A small image classifier, trained from scratch.
Training: batches of 384, held-out accuracy 56%.
Rows from block 9, named by matrix and row number. Rows with one number belong to one channel. Each number is 128 + 24 x the weight over its row's rms, rounded and kept within 0 to 255. All counts start at 0. Numbers have three digits each. After the name is the row's rms in percent of the matrix's.
# convs0: expand pointwise conv (model.blocks.9.convs.0.weight, 320x80x1x1), inputs 0-79
# convs1: depthwise 3x3 conv, stride 2 (model.blocks.9.convs.1.weight, 320x1x3x3), a 3x3 kernel
# convs2: project pointwise conv (model.blocks.9.convs.2.weight, 160x320x1x1, transposed), outputs 0-53
convs0.46 102:120072099110138131164134113131157057083141148120129131143139149146105122100119104152120135115082106126094155115124102165174119154135180104127145146149155122150139106151156127127145172111120110144130119086128077132122109138090104141135126143
convs1.46 068:129091093106107138121162148
convs2.46 090:114174140131104151097147102137089155170103128126116107130135138109135121094143144154141139076101096091103098134147108080110091139113124147111132130095118086142138
convs0.47 099:195136112116144133125151135110139107156134118100111127112113121136138099144111097102105171076113131099095141110158148115141121148130122130155114098090103116108144112140115140114090123167107098103154070098110169134139125157116148073116094111
convs1.47 108:167148142118094096141139107
convs2.47 082:147147182087124099146159163132173128162167161113121177133143110093146145123141121144112128115118119108113128131132164112096149097157061125115133093131078124138117
convs0.48 099:128153132087149147144117109123119087172147065149098102147153141129133115121130156129145120127099154079139126144110107151107130139139110153098184140127139101125146162139116102154168136131124155145125122128142132196173131080102135150154123104
convs1.48 070:108124111134111107139173168
convs2.48 094:127132098121138144146090118075107116140073154123104100102156137093129113149143113114153166145121100163139084159164137124117106114107105111128094157103142142142068
convs0.49 096:106153122156129160151111094134102087097133120143141113097136132125106110154140164142154163105077137090091077131129130089120136129121168178136147151128118103096114092131130135137157163121110156111121117183131111107123123134133175133149085119
convs1.49 103:150150141161148159148163128
convs2.49 098:121065122095137149149137101143095093085105133130128094127078141143141129107156115138139126130152122151102112082137110129116163117147148132114127152101114089146148
convs0.50 100:097142128091166149099111154137142169124146124111128127146092125113131168108132146083157084183127098138192099104112101144092127091122119133111102104119131099130108138100132102126157135128165109140127144108136071143172116113112119137126141109
convs1.50 067:140148151115137156076119111
convs2.50 087:118095151086110076127172147164127169106120109139113139143126148103128103092082108091094088112139151123122166133136113188081111122133116157123125137135124116098120
convs0.51 098:118134107125169111107159106134155069097133153152150113089139131156123160188119121154160096130115128130110127139122099167160147158119164121086118145118129136116095138158160140124170169147111073150133103125134103143120109146126106163141138143
convs1.51 107:116105114115091096117095105
convs2.51 104:110088132090123140095132156139156114137116140121127119160120157137126115115126129148129114143129130138132158142125137164088134135127102203127157110167083129115062
convs0.52 097:175164124129171161150133097127104109135188126125144102094115159140138132168108155126159142094125123079118104151138124127123082099145124139134154149134090125085130128165135144143143151092080113152123094098111118144126132141107144158105131091
convs1.52 088:136140146150164159140164149
convs2.52 100:124103106146131136100142080088102086139089148123108166104153105161132117138137108119083157126133125159135118099167082139157132096134144125110137146098135110134137
convs0.53 101:117139126100153164156100130121149130098101131082126131142094140144175125109153123125119166108108128127161148117144133118104115127102153113165161113162171152123157121106146115128137163121162149106159131120093084127140214140113136109125127088
convs1.53 135:138100097141101129107083124
convs2.53 088:139114125135134116144135132151132117101128142125136140131115137115072148125103119087120079103148111138141096108167139157128122126154200095092092123094100143122110
convs0.54 099:064152144179142152093106064129146145133117099091168173129134107101151132121150122132114131136152105137145103146103155139121160133082141107145142127115145105117138134108104162149143144137164147143129158119191121133122109107106129118087115130
convs1.54 112:122103117107083100116108105
convs2.54 118:141135129138171139139105130100103180141120122159153141102105116124179099165106130115125149163155204176138137151141105136104144116069164111130103148129143120099110
convs0.55 100:142125054130142125147114151116161126124145104115134144097112095181099155103062144116092131152132124131148195122142129172113143124125133106114161138087153137156106123147138113121104132112122100169161115131110115141150138140112126094148158124
convs1.55 097:100114141116120157081115152
convs2.55 104:144100126148107092131108118147176120139188150139122153134083183117136141144141109121111085122163085097184115178161116163102142139112154110139136104125105145137094
convs0.56 098:132092131142108132154184147125166141139109088158155141088140110111122138127078123144107102126169123145121105148092122122108137148141145083127134140133149092163073151129114084128105106128109118152128140174156176113146123130143142100111097161
convs1.56 074:125108104111087101150160125
convs2.56 090:126158104117097109108129142095132117187146094127105155146117101170131142078151127140140124144151085112106128118104182143138144126153116168110165131101115122136147
convs0.57 100:049143103172115130118139080142146121157132127140151137122135134126123167126126159143122121156155135137148098118081151155157145130109142060143129124118140092107123123114123186139139139133126135169089149142152101117169081139124128136138108129
convs1.57 126:108133121096098111101098099
convs2.57 094:129131139141143106157118168110132182124124119154118128104120080112157147165156139137138153144156158165158171124132153157113116137106147139141113131114142146099097
convs0.58 098:133128134113128122125113126133124111139160113099130084125114096131160151148083133117145129142115104142095164189105121139178175169140116156119130168095096170163128120141179162161125142139169113133145119112149099133113114154142123150129172121
convs1.58 112:133147150151157164138164142
convs2.58 117:115115131133111129158141150106144126105083179121102116151129055128158177153137114127148156071138123124147130158139132116104095095132147102100113101140144159142178
convs0.59 103:148152179106122133117105120123125118092125132119119110130192141074107115147135114115132138115106144125073088146145122160113119138163142170107102109141093110150175117107127161106087131151120126128067128097147121096097132113123123162106118108
convs1.59 091:099152154132141153165156119
convs2.59 093:125142114167093117168188093175133106061126174130126127151146133130107144138143152115091096110109117143161104164153143122177080104107136103133122163115126139166142
convs0.60 097:144179130094126130159115110127129095147120105152116146106111178108103173103117162121147131093135131134126136074113109127117148144142164129123139111138132137087132116155147144092175088157129147124071128159110130078119106126092147114162113102
convs1.60 086:138135156145164156139167141
convs2.60 096:138156135157106159114119099103099115137099101101155141083082167116121099085107132137142102151108122159104129117123118100126175152159145134108104110105144099163132
convs0.61 097:174107108136116129191137133145101130136128104110130133138099157139094146137136166120137129112169076133128138124132144088118173075122138164107129134107110138108130131179130150132117059140076141111118119133125157138130159102128142098165105128
convs1.61 144:107148147145166151144149160
convs2.61 099:097093143136133095096152114167156125161127137144111160105133148148111110117129155113095089140126159156118154133153120102093109132134126149106142135202160109127136
convs0.62 098:153126153104126171139116122158129103107099118081150130107131149146127107152136125136162128103101111109125160103136135121149103102123155185143090146104146151104117136112147144133163114116091119154148111126163130145123155129121156190181123065
convs1.62 087:146157129152166149142153156
convs2.62 099:102070116134132153118112081140042130113100127142134098118116088129095127121117116121099113125089140196114106122112111130127144130130123129095092155146128150111113
convs0.63 099:084118128141144137130170102104165063108158143124111147142141126152098152111124131136115119145131127154116143117125097101145156123152121087055138177157171129142123144122162138142164138090129116122153153129122130131158153161093111125140151167
convs1.63 102:119106100100100098121098108
convs2.63 112:109111078136096145118107104136087126098090158117126072158134073148090128154138149111127152143153147156166133147174161143139114138117131154120139122134115132172131
convs0.64 099:140033102179151101149163135124153161135139126130146170141135136105127137162091117161067127151153119147109137125097143117136165123104150111143131101123083123134103125122119125163100126150141108126126120154112146126141133135138106080117108144
convs1.64 106:125121122119096098120082098
convs2.64 110:158122129088115107150164151122102129139116143112133149130126093130160127111174101128143174103131126105129092128109132110126132155142153171129131147115107110106141
convs0.65 097:111134161139134137161129081131135144105106128114137169157128099094117132142089140098145129120149119138120039128123149142098163091095132125116155102156120095182113112092129105095131107131156138129104128115146099087142139095104128135103114109
convs1.65 080:133156131150171150134153158
convs2.65 110:074141146142091092122134118130107129098118145089082123141121121106110118101177145115128078082064091144137103117122115083159118148111139159144135162113110119104118
convs0.66 101:128136112129141130142134093133159088126159147154127134107131141103117148109126157160145105129151125148136099115121124167141141175151150166075131152115107096165128107130166131166168161121175125118104072128134073135100123108109102162129156150
convs1.66 111:157151139159168145146145113
convs2.66 121:130149137143139140149130109103124141169145122100127156081114147124166153146140170151128115122125104098113126168100141092168136139107153092119124113114163137162156
convs0.67 100:125142134096141179091148122130139095097128173088137142084124116178145112133132146131137126122145117138149137110082141137192151171127100139140156119111160121118115112152144113153181142182149105122153140106148126171140121120110114130164118144
convs1.67 073:143156148144164162133148152
convs2.67 102:084124162125162095144148152121136103114125120130096102120119096126119184113124132121131107087131170126123136102139133104147151097149124107144146126117122167129138
convs0.68 097:158119156123108189149147133074125129132109124103153138159152127124153102127145104146121146082138117116123125158109129120120108161085124093159152154093098132103110097162117122128126097180119142135166103109134196134148116118099133092139115123
convs1.68 118:108107113098096096117105106
convs2.68 107:104105094132088147132147201127135140112107142147146139151110097152114155147136097084150123106118140086113146137105153139113130121158136146089121132082106100126100
convs0.69 101:178121154161134148110152136134159093139121133112100150116163123142108131131142099119112083148166083201158110130141126107158145106148110129078123138134127119123152105115157139147151125085137074113131123110101129137118125170154097128136157158
convs1.69 095:118107123110094093112094105
convs2.69 120:134087081107110135131168114150082118132122111118121137167156089116124102112130154143118113132140139120101128152144146102121124130107121165149148133134115065131126
convs0.70 098:181134134156129117155132132128140084143157087089116110146161143084121100154114096157162138111122117125085145130137098115155132136145138134150128174152065110085145109132138167157128167103099125165111122109110154094109134148139117122125153125
convs1.70 113:130152158156159158147154124
convs2.70 104:107152098142154142096097121114139137115071154147138115173102139121118124136106137071133144113165154132153129167168144149138163138110148166121190109136109139138133
convs0.71 101:114149126152155146165150114168146142146155114108141091147127110122127120148094127120087184127111147121107162177096090143122155130132141093143137141089087149140137171099137147157080127112144122170135102133156144127162129124108110097169151135
convs1.71 147:146155141143119122118084088
convs2.71 106:141128117112155160159104143080147100124106175103112110111132157106119107158118081133147171090130129105123104117130132117128113152156132138133044128066139139104159
convs0.72 097:148133159129128134133149163132163113108164116131122121157177152102163165138162108107101111129180099170150132133142086180134132136152102108067127133147120135116099142134109168164115126111120123146116137103125111095118136135122089115122187131
convs1.72 093:123094124110084100112105116
convs2.72 101:098056138108133146123176104128083113125106124093079114146118088149144117115136126175128094149110144167111146117151119109113106136137124136128094137135113055097116
convs0.73 101:123171185146147137129137106135102104144127143185109167102147152117116130155143135170161152104115135116126114145158150120119083142127128161155134116134150146141125146148120144143118103095035134111135155120140127089105125109158148163143128125
convs1.73 081:117103110093098103160113119
convs2.73 089:097106095123096088126154138156137121140096114155121126155122135140124121112118113120163145080116156075114153100122124085072090169119151172157107115139112098102132
convs0.74 103:109114130116133158106139146143158132130109115066103163163163158108132140126127164082107132118119092163169119149102150094113128131152129128114136099097116118086161158117138141176172141151161124154154123147146137157165111173133148130108122115
convs1.74 104:125158164125114143130129077
convs2.74 094:095148141109123143130154120168138158132101120107146082101152129132150166089119115099112154066087149142098119152131154169089101106145127156134155136125124158116128
convs0.75 098:160108122151112138127128120167174142158122081100134112136164129179164089144151137135111157145135067170141138130111158102148165113134134137103174151092110113093129092116155126125144135124151097115152097140108172144119120124116096130137144111
convs1.75 087:106138160148146106144094098
convs2.75 082:100128163124163088153109149137171115145116121142112106104147119100135147107099124127118119099156091157099107131132139161117100133129113125106067108149098165140142
convs0.76 101:150108107147181163125135134130118135108122128135076115105140128158170133148147109106129145084115154141144138174130163133140108100100135140135140144130113161116137098158114091136109121165121101155187101096076154113144112100096130160152111100
convs1.76 112:122085114105093107103111126
convs2.76 100:097114131137103111136129157102124152092090136112118125143135091130118088096120143067138129109105180107114156110104109096056169138136121143111113148109111137154124
convs0.77 098:127149139189148158077124102131153121147131111111127125129126158132180119129119144112149129137126117138153126169139163161140104084134127167112129133121121085130086135100101117102169125112125141163137153111071141103182096105107130162135112108
convs1.77 111:074156131118157116143135119
convs2.77 089:150132082125127148131092090137110110119110159080141110128118169081132122133116092155137139138140098140149059158131120167195142097093090122143152106118123157116144
convs0.78 101:138106108104164146136093123104147109103134111092128093097107143133084159092143140159123128118152129153162154086114126175127139123104149153112143125139175107143138121130183079103105119156131133107152134122118072175110133127129101145099150140
convs1.78 103:109109147146161153142168145
convs2.78 086:091111106106156155117094142123160122148112130153111158086080153124117173157166112137173105133131162122133178109144119160178175146166169145145158131119124095160095
convs0.79 101:124128142119124086137095165149121128160168138123125130093133135107123128107140127125158099145127115133073130038149140157104137106153148152122115102126167128159167130142161090097108115121154133127139140118100109150115122145158127120180148171
convs1.79 109:148157151115149172153122143
convs2.79 090:110134128160145119095092130121189112157116137141130162096146141117138103120159121080141148123104139168123101149130125139122167165161119163098166136135119146154139
convs0.80 103:131142109106135151152161136087151118126126131105132133107122130161135182171169101130135113115140134152115163088102117197147140123131124109097118085136108138118121121155163161110132119144141123131171093101104105162122122138121094120108196141
convs1.80 134:124095095105094112122104106
convs2.80 115:118095160145148142131143139121144106083103113117125127139183117163135099124089148098097117151119115165102093159120104164102122092122106129102114178121088103127127
convs0.81 096:094142144148135171129146093144121154154133125127178086117122131101176114142103126154117113117181115117105124200108094150116120161117096119137149158118083159121073135145138126106108093128111141155106145124166133126129143149091118125126126136
convs1.81 097:122149129141179151139147158
convs2.81 096:146124078136142128170085125117130105129161134129122122142148125158088144119129131135114147124146130123137159111122117097133148154129097121116143113133169158146187
convs0.82 101:137146142096150130158101128131161161183122125112152113128114113120132126131145125126133131159107104116080130123120143098079120066126073133120111121135127146149189124136116108132112115110167141128157120146135127139133178150116187096177112103
convs1.82 087:146152151154166152153142143
convs2.82 110:138132134159144137110098126112147117118149125108113130127141146116160130123136097109130148133167136170164095165157134151123097090099147113110112088110123191122138
convs0.83 102:157127106104103114093074118096123129151143155096120123079129158147123079142143160104136119143145105126123144133134090112113153122140157141136078134088126139155134176160179146087141109130111095152125117129150146137097090132147136161154121096
convs1.83 123:095132147115164171135127144
convs2.83 102:081092128147104122116150109109123135139104177142106112100108116154088160159118099114110106119099122143116137131146131137050085146140202117134114111169118130125129
convs0.84 103:099146079102123126105132098135167081071112162108127105104136141116150127133114130114134096139097137117118180118135112130144144127137149109132163104126125146133083123129149076103124162112172123116145146110110121109137111186074104099147108143
convs1.84 088:118096110105096100107110102
convs2.84 103:149124119155100172123118134138143133117120102152121135138147084128070155147110112115110143152113113125164133131154105147137142112176144118082098101131107142127121
convs0.85 099:111149133118119109092079138153133093160129111122101111152149110130096141127133127085121126142096106124133133132156139127143115094106144144122132175141151142127140101115180226148092147120145129096131142097169118109144137136118109144174135153
convs1.85 102:108140138128163150153160162
convs2.85 106:163123136110130104156126192155147109122147155141123175159147092148119147083162144134100133140145108130152130123086155124096116104118117154130136168142106097107116
convs0.86 099:112118115115121144154106104118160116142128167121118122142124144128120145089116126137133125150143163149122175116133154173131138102139168173133210128140120114136121108113138145092119189157173169160117134103107128121103131116117091136123181116
convs1.86 122:129122103133109093163142167
convs2.86 091:124145130110101143152097175150129138159124165112089153081148155118150165158191166146122138133129104137125141151097134096154089102105088130141152128122134110170125
convs0.87 100:091104132165119129151151102152142084120132123118095120134149070123136126087092128153094146127136154137109107155111125140180132105109173111103163162156179114122118132119156107168106133087137115132101143127140101144125105102128119100130148178
convs1.87 088:133145136149166159138157160
convs2.87 111:179141110123152137159145108134143128140149120033122174118118147136194146095147091136123106120120095127148096153123131122154158104128119151110152142086105123099139
convs0.88 102:120107154127107144143136123125168139126095132137137188111141128151142127160159103126136105119134097166125140157088169161151136103102158138128136149094129113144120143181119113134079048133152124121143135131144167132153112128101143179149133121
convs1.88 108:133143148156130084106096111
convs2.88 091:137152133134108112124108145158102163142112117139113127114167116157099147093124130152120160104154125141115184124125088132103130133142129153116131194112142083120153
convs0.89 099:163166161087120091143102145124119119164116092133150190125177149089099138120112128112137124102107134093113148137139101152118082146109171101162146108098125172116126136135132154125119142133108128123116108139121100088105112127152178146149104117
convs1.89 093:141149128146166157150157154
convs2.89 110:137134123169122101154107123117107113117113142116179167110112090082110133090129179108143146153155144165138135120144111154127105121139104100121096145132100151153122
convs0.90 100:162071153135104121124171112140158113125119146145139183113118142112126153179112091150123107142139138194123115125153155101157144104123147140093138136074115101147084130140144081126138145099145097122116112137134156108131097136136106117136104153
convs1.90 092:088118117085122150107142147
convs2.90 084:136145148117132064146091147109149184150101162127117164113167146090137131114121159133105096171170092156097105147122143163126134082098151111152117171117114077131123
convs0.91 102:090123123160136129113121113187126132137138092082158123154106118092119176103128129119092110143152073126131128111104118127133183120116150098128137140117138123135133144106160157143144118147165134190144125146174126129172113168113158120111156144
convs1.91 107:149159144118157169116101130
convs2.91 087:110131129116108124101148142099151117128135105139118097148145123150121125106138105134134118070090133107077126123105169107098082151187104182111131113151112109117114
convs0.92 100:160156139102132135172126082094129141144118100099108135168169085103131116108128110146167130110109119124127154150132127146108125154113144168139156158133103113121152141104096075156162156124128121151147138051108107127127163103140142114133149114
convs1.92 064:152167146137137163107127097
convs2.92 095:152123134071145171125159156127110147129142116113149129118108082107119116107082157092150122160113145113117080145134139100130122119117061148129104085096116148156124
convs0.93 102:144148108137139145153148101134167167164149098114170112152094125150177139142121117116113162111129137125138161185119135146140144141126123058160115114104107117153114122117133132138111125084112199166147132128111122127154138139103139086119151121
convs1.93 098:125087135084111128095134138
convs2.93 087:138092165147163121167105149108145135093166150126100110103117135111105165146145118170141118155138133130143141123104150142139135169154166135118070176076151164129134
convs0.94 095:140112109129147127070109129114128146090116147097155153111145143120127151185127126086111112187163090139155092132094158134123152106104136133127108101130113115121150167134134174110162117143169069133135153115144091135120101156133121123113121122
convs1.94 091:129109128094089110114096103
convs2.94 103:176132114128157167148145110120091153150134125132131144131111116118139137137081132162116110157172167140162112148134103131148147132051133114138137128137159081113119
convs0.95 098:130132123131112119087139084138165127103147135140155109130151128132149120109136100120131116183122139152119085142106147125146176093148153126100157082120100119146133162115131115072129156050162114119116143129128132101132111103082120086129127126
convs1.95 064:154113112159130101142082136
convs2.95 081:117134133148105107159139160154132150091132152113140165115147160111146156117177129114119095097107107110095094168120100119121131103107125124132101114118145135088120
convs0.96 102:141118106116130143133119141122159096127152118153106141111149128161118161123142140174138137127157132138106174159105085166169117109109075117124148166136150174146136118129144149146163141137126119146143108127162146176110144147120075173124180141
convs1.96 121:128104112092100106123104093
convs2.96 095:080150141128123128120092115130135087089118150140114094148088171138150114122133115108144104144114094159132140134137147185133127107131143153092144142111058121107096
convs0.97 100:118110137127141106128132141179143112112131135113118125091126091138108146151105175089131130202150107171126103107142137126131206125120150142103104096140125097158112128116179113149146108148138106104117132132148079130134098146147109123134114156
convs1.97 072:133155144157165152148155144
convs2.97 113:062143136166137109111105131110151101100086163142112142102135136110154121125138107070125127113073136141118108110125118144108140146168161135077109132098096131139111
convs0.98 105:161136064128159202137129145143110130109121115153129104106105093172153155114132154105115112108121128126173136127122131090130138119153121122120130134121135114119056126141140095126153126154091145139142102122119133161159144072111102115157102117
convs1.98 076:131140143151177129150151098
convs2.98 097:149078147153138115122123076146143095120158133112124136133146125092111136163107107089112142126168135122177106158189117148112124106093149099149110145128111153122147
convs0.99 098:102101108143128152090111108125096156087092146086123158131110133134123157108147157117125117089125167161140123100133190125124134144088159131140167099113092116116134096143112067111142137169151147120158130106134105125106110106112131095112101106
convs1.99 092:133137116118096121079092120
convs2.99 088:169127140116147117145141128138122174143137113099189139126106089130126107134097098116131216148134162161144127140165100134100141119124138114135095133152114128099131
convs0.100 098:093140116102134117142065096147124128129133155143140113105121093138096118152143166083142126115131144114141139143123153135061172088137149144111138155120160131117116147117159137172128128138134136146112153121151127144138189164112162091168119102
convs1.100 112:134145126182117095147137110
convs2.100 089:115096123146132123082099138125152122081128133171136134144183158091140069143132124101099174116161144112134125165124144130111077154110151101140122117143155118113152
convs0.101 098:123153097077163128149123162136124115163161119089116106141110159142153105121157148064107144147129084097122162123127117130110156105186104101117120127128144121142092143126181174125130126126104147177101124127138113158120134125136131148157152117
convs1.101 091:141107148154151139130181127
convs2.101 082:116116134165055084099112148146126124128107114133169144127143136101099113116131132090150140122121122142104116154165102104084117163129133168119108131162114111096079
convs0.102 098:151116083122106122140115101150138095081133149103114150131112159134129127135157155129132146148142141192160117103106163132136141127107142197120155136128075093131101112138144113110112152131133087144101119104107164153095135133110129120067123131
convs1.102 088:101112119144159129163164148
convs2.102 089:092156148153125095134122158112185125114128175174102126137191131126116141157111144181130135132128124143117191110100121145079133124143113128161088102135131136156092
convs0.103 097:118117115098158134129094158135102145123122072150135116129090146133132133086157175109112138069135076088138152133164132122107131125088090134158128095143146129132121135125150131133132079145076185133113129117156118137153112129138164143111145133
convs1.103 095:129100113106088101116098111
convs2.103 110:125115135119145085168140138107148119093151106116142133115108120138139123077133146086125087094124127139139106082132157130167118125159092133076133144126145169156173
convs0.104 101:143126110120099167109126133133127171132104131074150114111098109149179127141121135079152126101129127125160155181097151092158130156112132138143148119057122115140098122139104080134134130150120151150166113138121155133150134126088136150151152104
convs1.104 135:142138140094107081133139100
convs2.104 085:150171129127134130125120118171145171130169078144138113128107141103115102096106149111115160145158115110094141120161183124079157138111110115159148135128143125107135
convs0.105 101:099111107108120151159117143121149143136108119050139128137079141165129120104136137075162133134151131111143146120117142094139168085118119141126146109089114124152156131147151103093142115082154137141160124116104144161171143153101146131162142098
convs1.105 116:136123144128085122087121093
convs2.105 094:189142135161121161160130118128132175076151099114131130142130123095116144145123104120106136158132131095152139143142130182152176101115153091133122130083111122122152
convs0.106 098:131114100147133136180134145149133118106123118115123094155173143130081121100104178141125182104093129100111154065143104122138153120108115077125143151151146113137122113159175138127136158107115143171139113127117129148164115149131107131137144169
convs1.106 116:150137139142169155142165147
convs2.106 099:085119085137175146090174144136116140120110143119162138126130129137176108143125148110133130125119192148150094105107123114139127116122141161134123134139158100096078
convs0.107 102:099136155108133090135086145131107139095112112140148099183150138140100111114168100125126187105110113131144156138115139120090180114111099143119138157115101129093181158138163102154126106171151127157123128136154156111143122100106115134155130140
convs1.107 088:097127127098108129139167164
convs2.107 121:091123087100098139164146144139116127167084140130129138102136148145094150166134165161130098147099118115158128143118163134088122107127136109148149112167117102149099
convs0.108 097:148152096151131117157131124141138118119125118130116125164133138108096158132124149086109161127142085104117128063146069118117120069159118134138129133192140130131081122157107175133107123106113148166096139142087136123143132127136125106131135170
convs1.108 087:114106117111085095127105102
convs2.108 116:119096132119160083171136131109129106081159137119095095146134110128122143164156127125147114103139154129124159123111138142202115119136121110123131139116145154132162
convs0.109 101:141125112133131132079130144071148171141106103127152124113125138140142147157116084131132121127120153143143106116134202133109093115115115147156132120081116105112142130129099111152166144152147155169162099128140131088144103139069155129128112087
convs1.109 100:126160162148167155145138131
convs2.109 091:165126133106112115142116088139124167119152116112110123142151125081141095111115135123126125076171096139149118166146179144095149149106125141102104135126141142120164
convs0.110 099:161149148138127110161140143126130136149144086151146182154136110121116157177115093156137102065156097118139134141117109166106145158099154107156118131098124134136129110134156145141093122145118113147145103135126159129121160196158148120091126157
convs1.110 067:124118155096102137136150083
convs2.110 092:127121164119140102150129108120090110179116119119130106137135134129124146133124129137158115119159109129114104155144153135145130147134122183111151146087079119104116
convs0.111 100:145186104128167151107086103090134086078130129142111095129137131147129111126160087141128153106106082117134126124152119111145116145130090131139132120117121173097164142118108164141176162156112132111119106125143104143081143088098135141117119108
convs1.111 106:142102094111089098113118116
convs2.111 099:127089100124167202105135129145141126119112126123165119123113127150161102145092112121128149137081180147178178124128098124120163113128148129127129124136138126105113
convs0.112 098:097096130091120180162123132111131140150133152154142128116106092160126167122106138164168125125133133156150131142124125134162122129097127111137183136114205116138088121163141107146139124133111102105168098137162106171156135117151122169126130116
convs1.112 076:124138134131162164148165158
convs2.112 112:141130115147115140131155080151125157106148094136104112146123129148109129159117119128124151138140112108132153119159117134141165125146187107115139146123133094149174
convs0.113 101:112094135129173076140104113126132112136191127149169104122127146143137138099128170168140116163161136118105127103148106130125153161135117125096128154145136140117102165143144112169145140108156095133087093140137113167110119155157144111181145143
convs1.113 095:129162152148101144094102113
convs2.113 093:144119166124145130178141148109155120122130098121125093081147119136144141123134129120107109093092115153116146186095100142152096103152120109130095148139121160158139
convs0.114 098:095106150116086130090103116146118111113112162130092105099110103123115104091126186104134135198110175119146134125107137095131115130134103171136154147157093120142071124105142120136107131132127137121146120137135094143126121094163095109113145094
convs1.114 116:098086147106109129136159144
convs2.114 090:142110139100099106126124151138124148122095147141119148106144092126090157131091184112127112156168137139138118156134116139103069117120093156121117146123125103103087
convs0.115 101:121123118124142190111172135148136113128095162102139121126133125191131169159119130128123125126129103141136169136137127122137151130084131139133165174098148142092099126143129117145156123154139119155183087138121154153164121143137135164184103111
convs1.115 097:139139147137147138105093080
convs2.115 091:135152147113162135134103097138145143135153124122136139164096156121122115104082125131138155145170121122124151111145114145112164133130102129161136152145112131093146
convs0.116 100:150093145158123148150187156127099153167109097123144110133124101147144145117108128123078070142156124144151143142128181129127145144131128115102179115128144112133146140132130084139107096099136092141135119121068148162144123116125109132160088140
convs1.116 065:114107097133146092151163113
convs2.116 085:133147174137134086152127111133170143201148106115106132121123157125134128089131116121104106158132094118063125114159150183077159140142160149127106125117090130114159
convs0.117 099:136097129098114145144098123091157118143136129084147150081086102143140164112124123115130103126150105141123171144124157124112172125131128194098090140120121095122148155163139130163113142138141128103149133186169143128081150125127130127144167116
convs1.117 084:147168130161158118154123108
convs2.117 111:120109153112138102114109135141157157128135110183109122118138146118117124139157104134088162091146109145106145150134170174145090107140128150157153138139125123166130
convs0.118 099:140139142107122118120123123143096113087160131125125131140186155108124132150137120087150115091105165116139114116144117152110123117135167133119122105168106083126152115141109114098134134197128116159094146087126144089135079114059137119112133145
convs1.118 087:141128115151163151122157169
convs2.118 099:121129111137100150151164132138142123083126134143141106161136117142145144155145148143141138096112134128149136148128175145173089089116137138130119138092119114149094
convs0.119 104:121115099109144119099116141135132129107090155128122137176145130116087152173128107109133142132136109164110160124122158138112149104078176149097151138125120122073142142130138108140145152198130102141143114140164137114149145140136104184145127176
convs1.119 097:102134113105085136132161155
convs2.119 093:136132137119142122173123176167153122138159122123128151106137136083107190142120159145114086146119128079183153098139144152126099118132179105149092141124092084110073
convs0.120 103:125169126146148130146155093166151115135147108120150102142131093123181117118113117160096147098114153132142152168096114155148147168138152083141117130110086130132115188134109146143102117095154142181113149120143137106141117124090129076124134130
convs1.120 105:099111150155120098155123094
convs2.120 096:144105135134165158152096147143130077138157146142128097125112121098109131140133077146151103140118111111150155114152113148106129174129172110147089094124145154105151
convs0.121 101:139106085077094123143127129119137130107182171125101132118143143151110090135152119164135109123141189113097152100113122134169127162119099120107167122110102099163117138136156119111143152118141105094162087109121121140102120163153091130122138099
convs1.121 097:126093138111097151094114155
convs2.121 094:122117127158100149094132112108125176146110153140163146109131131153128104134129173110107143151111125120137118152113153109110126154140150171143157114135154111105127
convs0.122 096:138183127159126111128104117107164122107136123106143128129164118088140128108124106105132142128109115137119120181128108109125153181150131106136100115139072122138147109102096161136163202125181142114122141139140099102100137146101120113099131089
convs1.122 113:129163159159164138133144146
convs2.122 095:144095102099130165128131127113122147111101112142135135127120081108149146147112118130130118147117160165156132097121145143143161077103095123086098138122164133073129
convs0.123 098:149124153125126134146140132117123116123155164115129147107120142101126184123108117113169109122164187145097104080097144170115138126170168153083144094128126129152140126137150103110133138116149091151164120086108088123093110091122101150139136146
convs1.123 113:127154156147165160140144151
convs2.123 101:115151151181145140133101106139172135144123153125128161091149131110141135108122135112128151151087090161145153135132112125151149138145141113090089148087133147126111
convs0.124 098:154101106144115126126166126109140145127108094131136131132142121156173091107167143143130159124154131135152122142095168124172120162079133106155176161104133137114117136173093075145120109116125123101183117111097159145148107133146114107105113107
convs1.124 079:102101106113087110126102108
convs2.124 105:134109101153110137125122147114101177111106130155132124138133109107147108109149107099097166116090140119131117161114128108098161146121171147112120162075126130143125
convs0.125 102:150134122087114117124125156150115138110130146131091125111114075114108152161085091098129137146118106172113120143094124157148166136132126124106137106167100135117130137108138154156120140129136078124089127071145117130120114118092056149106164126
convs1.125 085:157155139162165139127144151
convs2.125 103:095114156132095093128160100124150124095078122097122085144145117154133131110114126120165115096077100140148110127126135111100107123144114149096122156102087156102110
convs0.126 097:149119095145114114108076095091144116173112120103144131097148120130109140107093169126122158099113112155121175098122136142165158115117182130138146147154141151142115108118149185119097123142138169105104129141129150086147123121116099151143164105
convs1.126 093:141148137151166160150157142
convs2.126 134:139142117158155125173106153122113117117151111138134141108108142132133085136155150138126075140166143141094113156077190150127109097101127127119083121159150120167131
convs0.127 099:140171110172116129129154122179130148132153103103169093153135122105140102142127106103092136105159113127102120149095101172149147140144144066156142113097088132133142136152148147127048117122125132160128123130147147102153132141127130110121149152
convs1.127 106:143125089108119134089139164
convs2.127 095:110137120142156180136070118110140107140139134114132090133109141138089138117125135147161116139162121114121138126188166152126140163123120143136128109146139126118146
convs0.128 100:099132120136120094110118129155134113119116115134180172121126115148110088149113111153100136112113138116086167074149135119117173143088138133127133144113128164130085155119164108104108135178157110130142135098137140101092146193161112117122111141
convs1.128 086:144145152148166153133166138
convs2.128 102:113135113151136111117102141105157120106167077158127151088140113147124128147133160150091077135158150127121152140099130150134144089122100096176141118145150144182115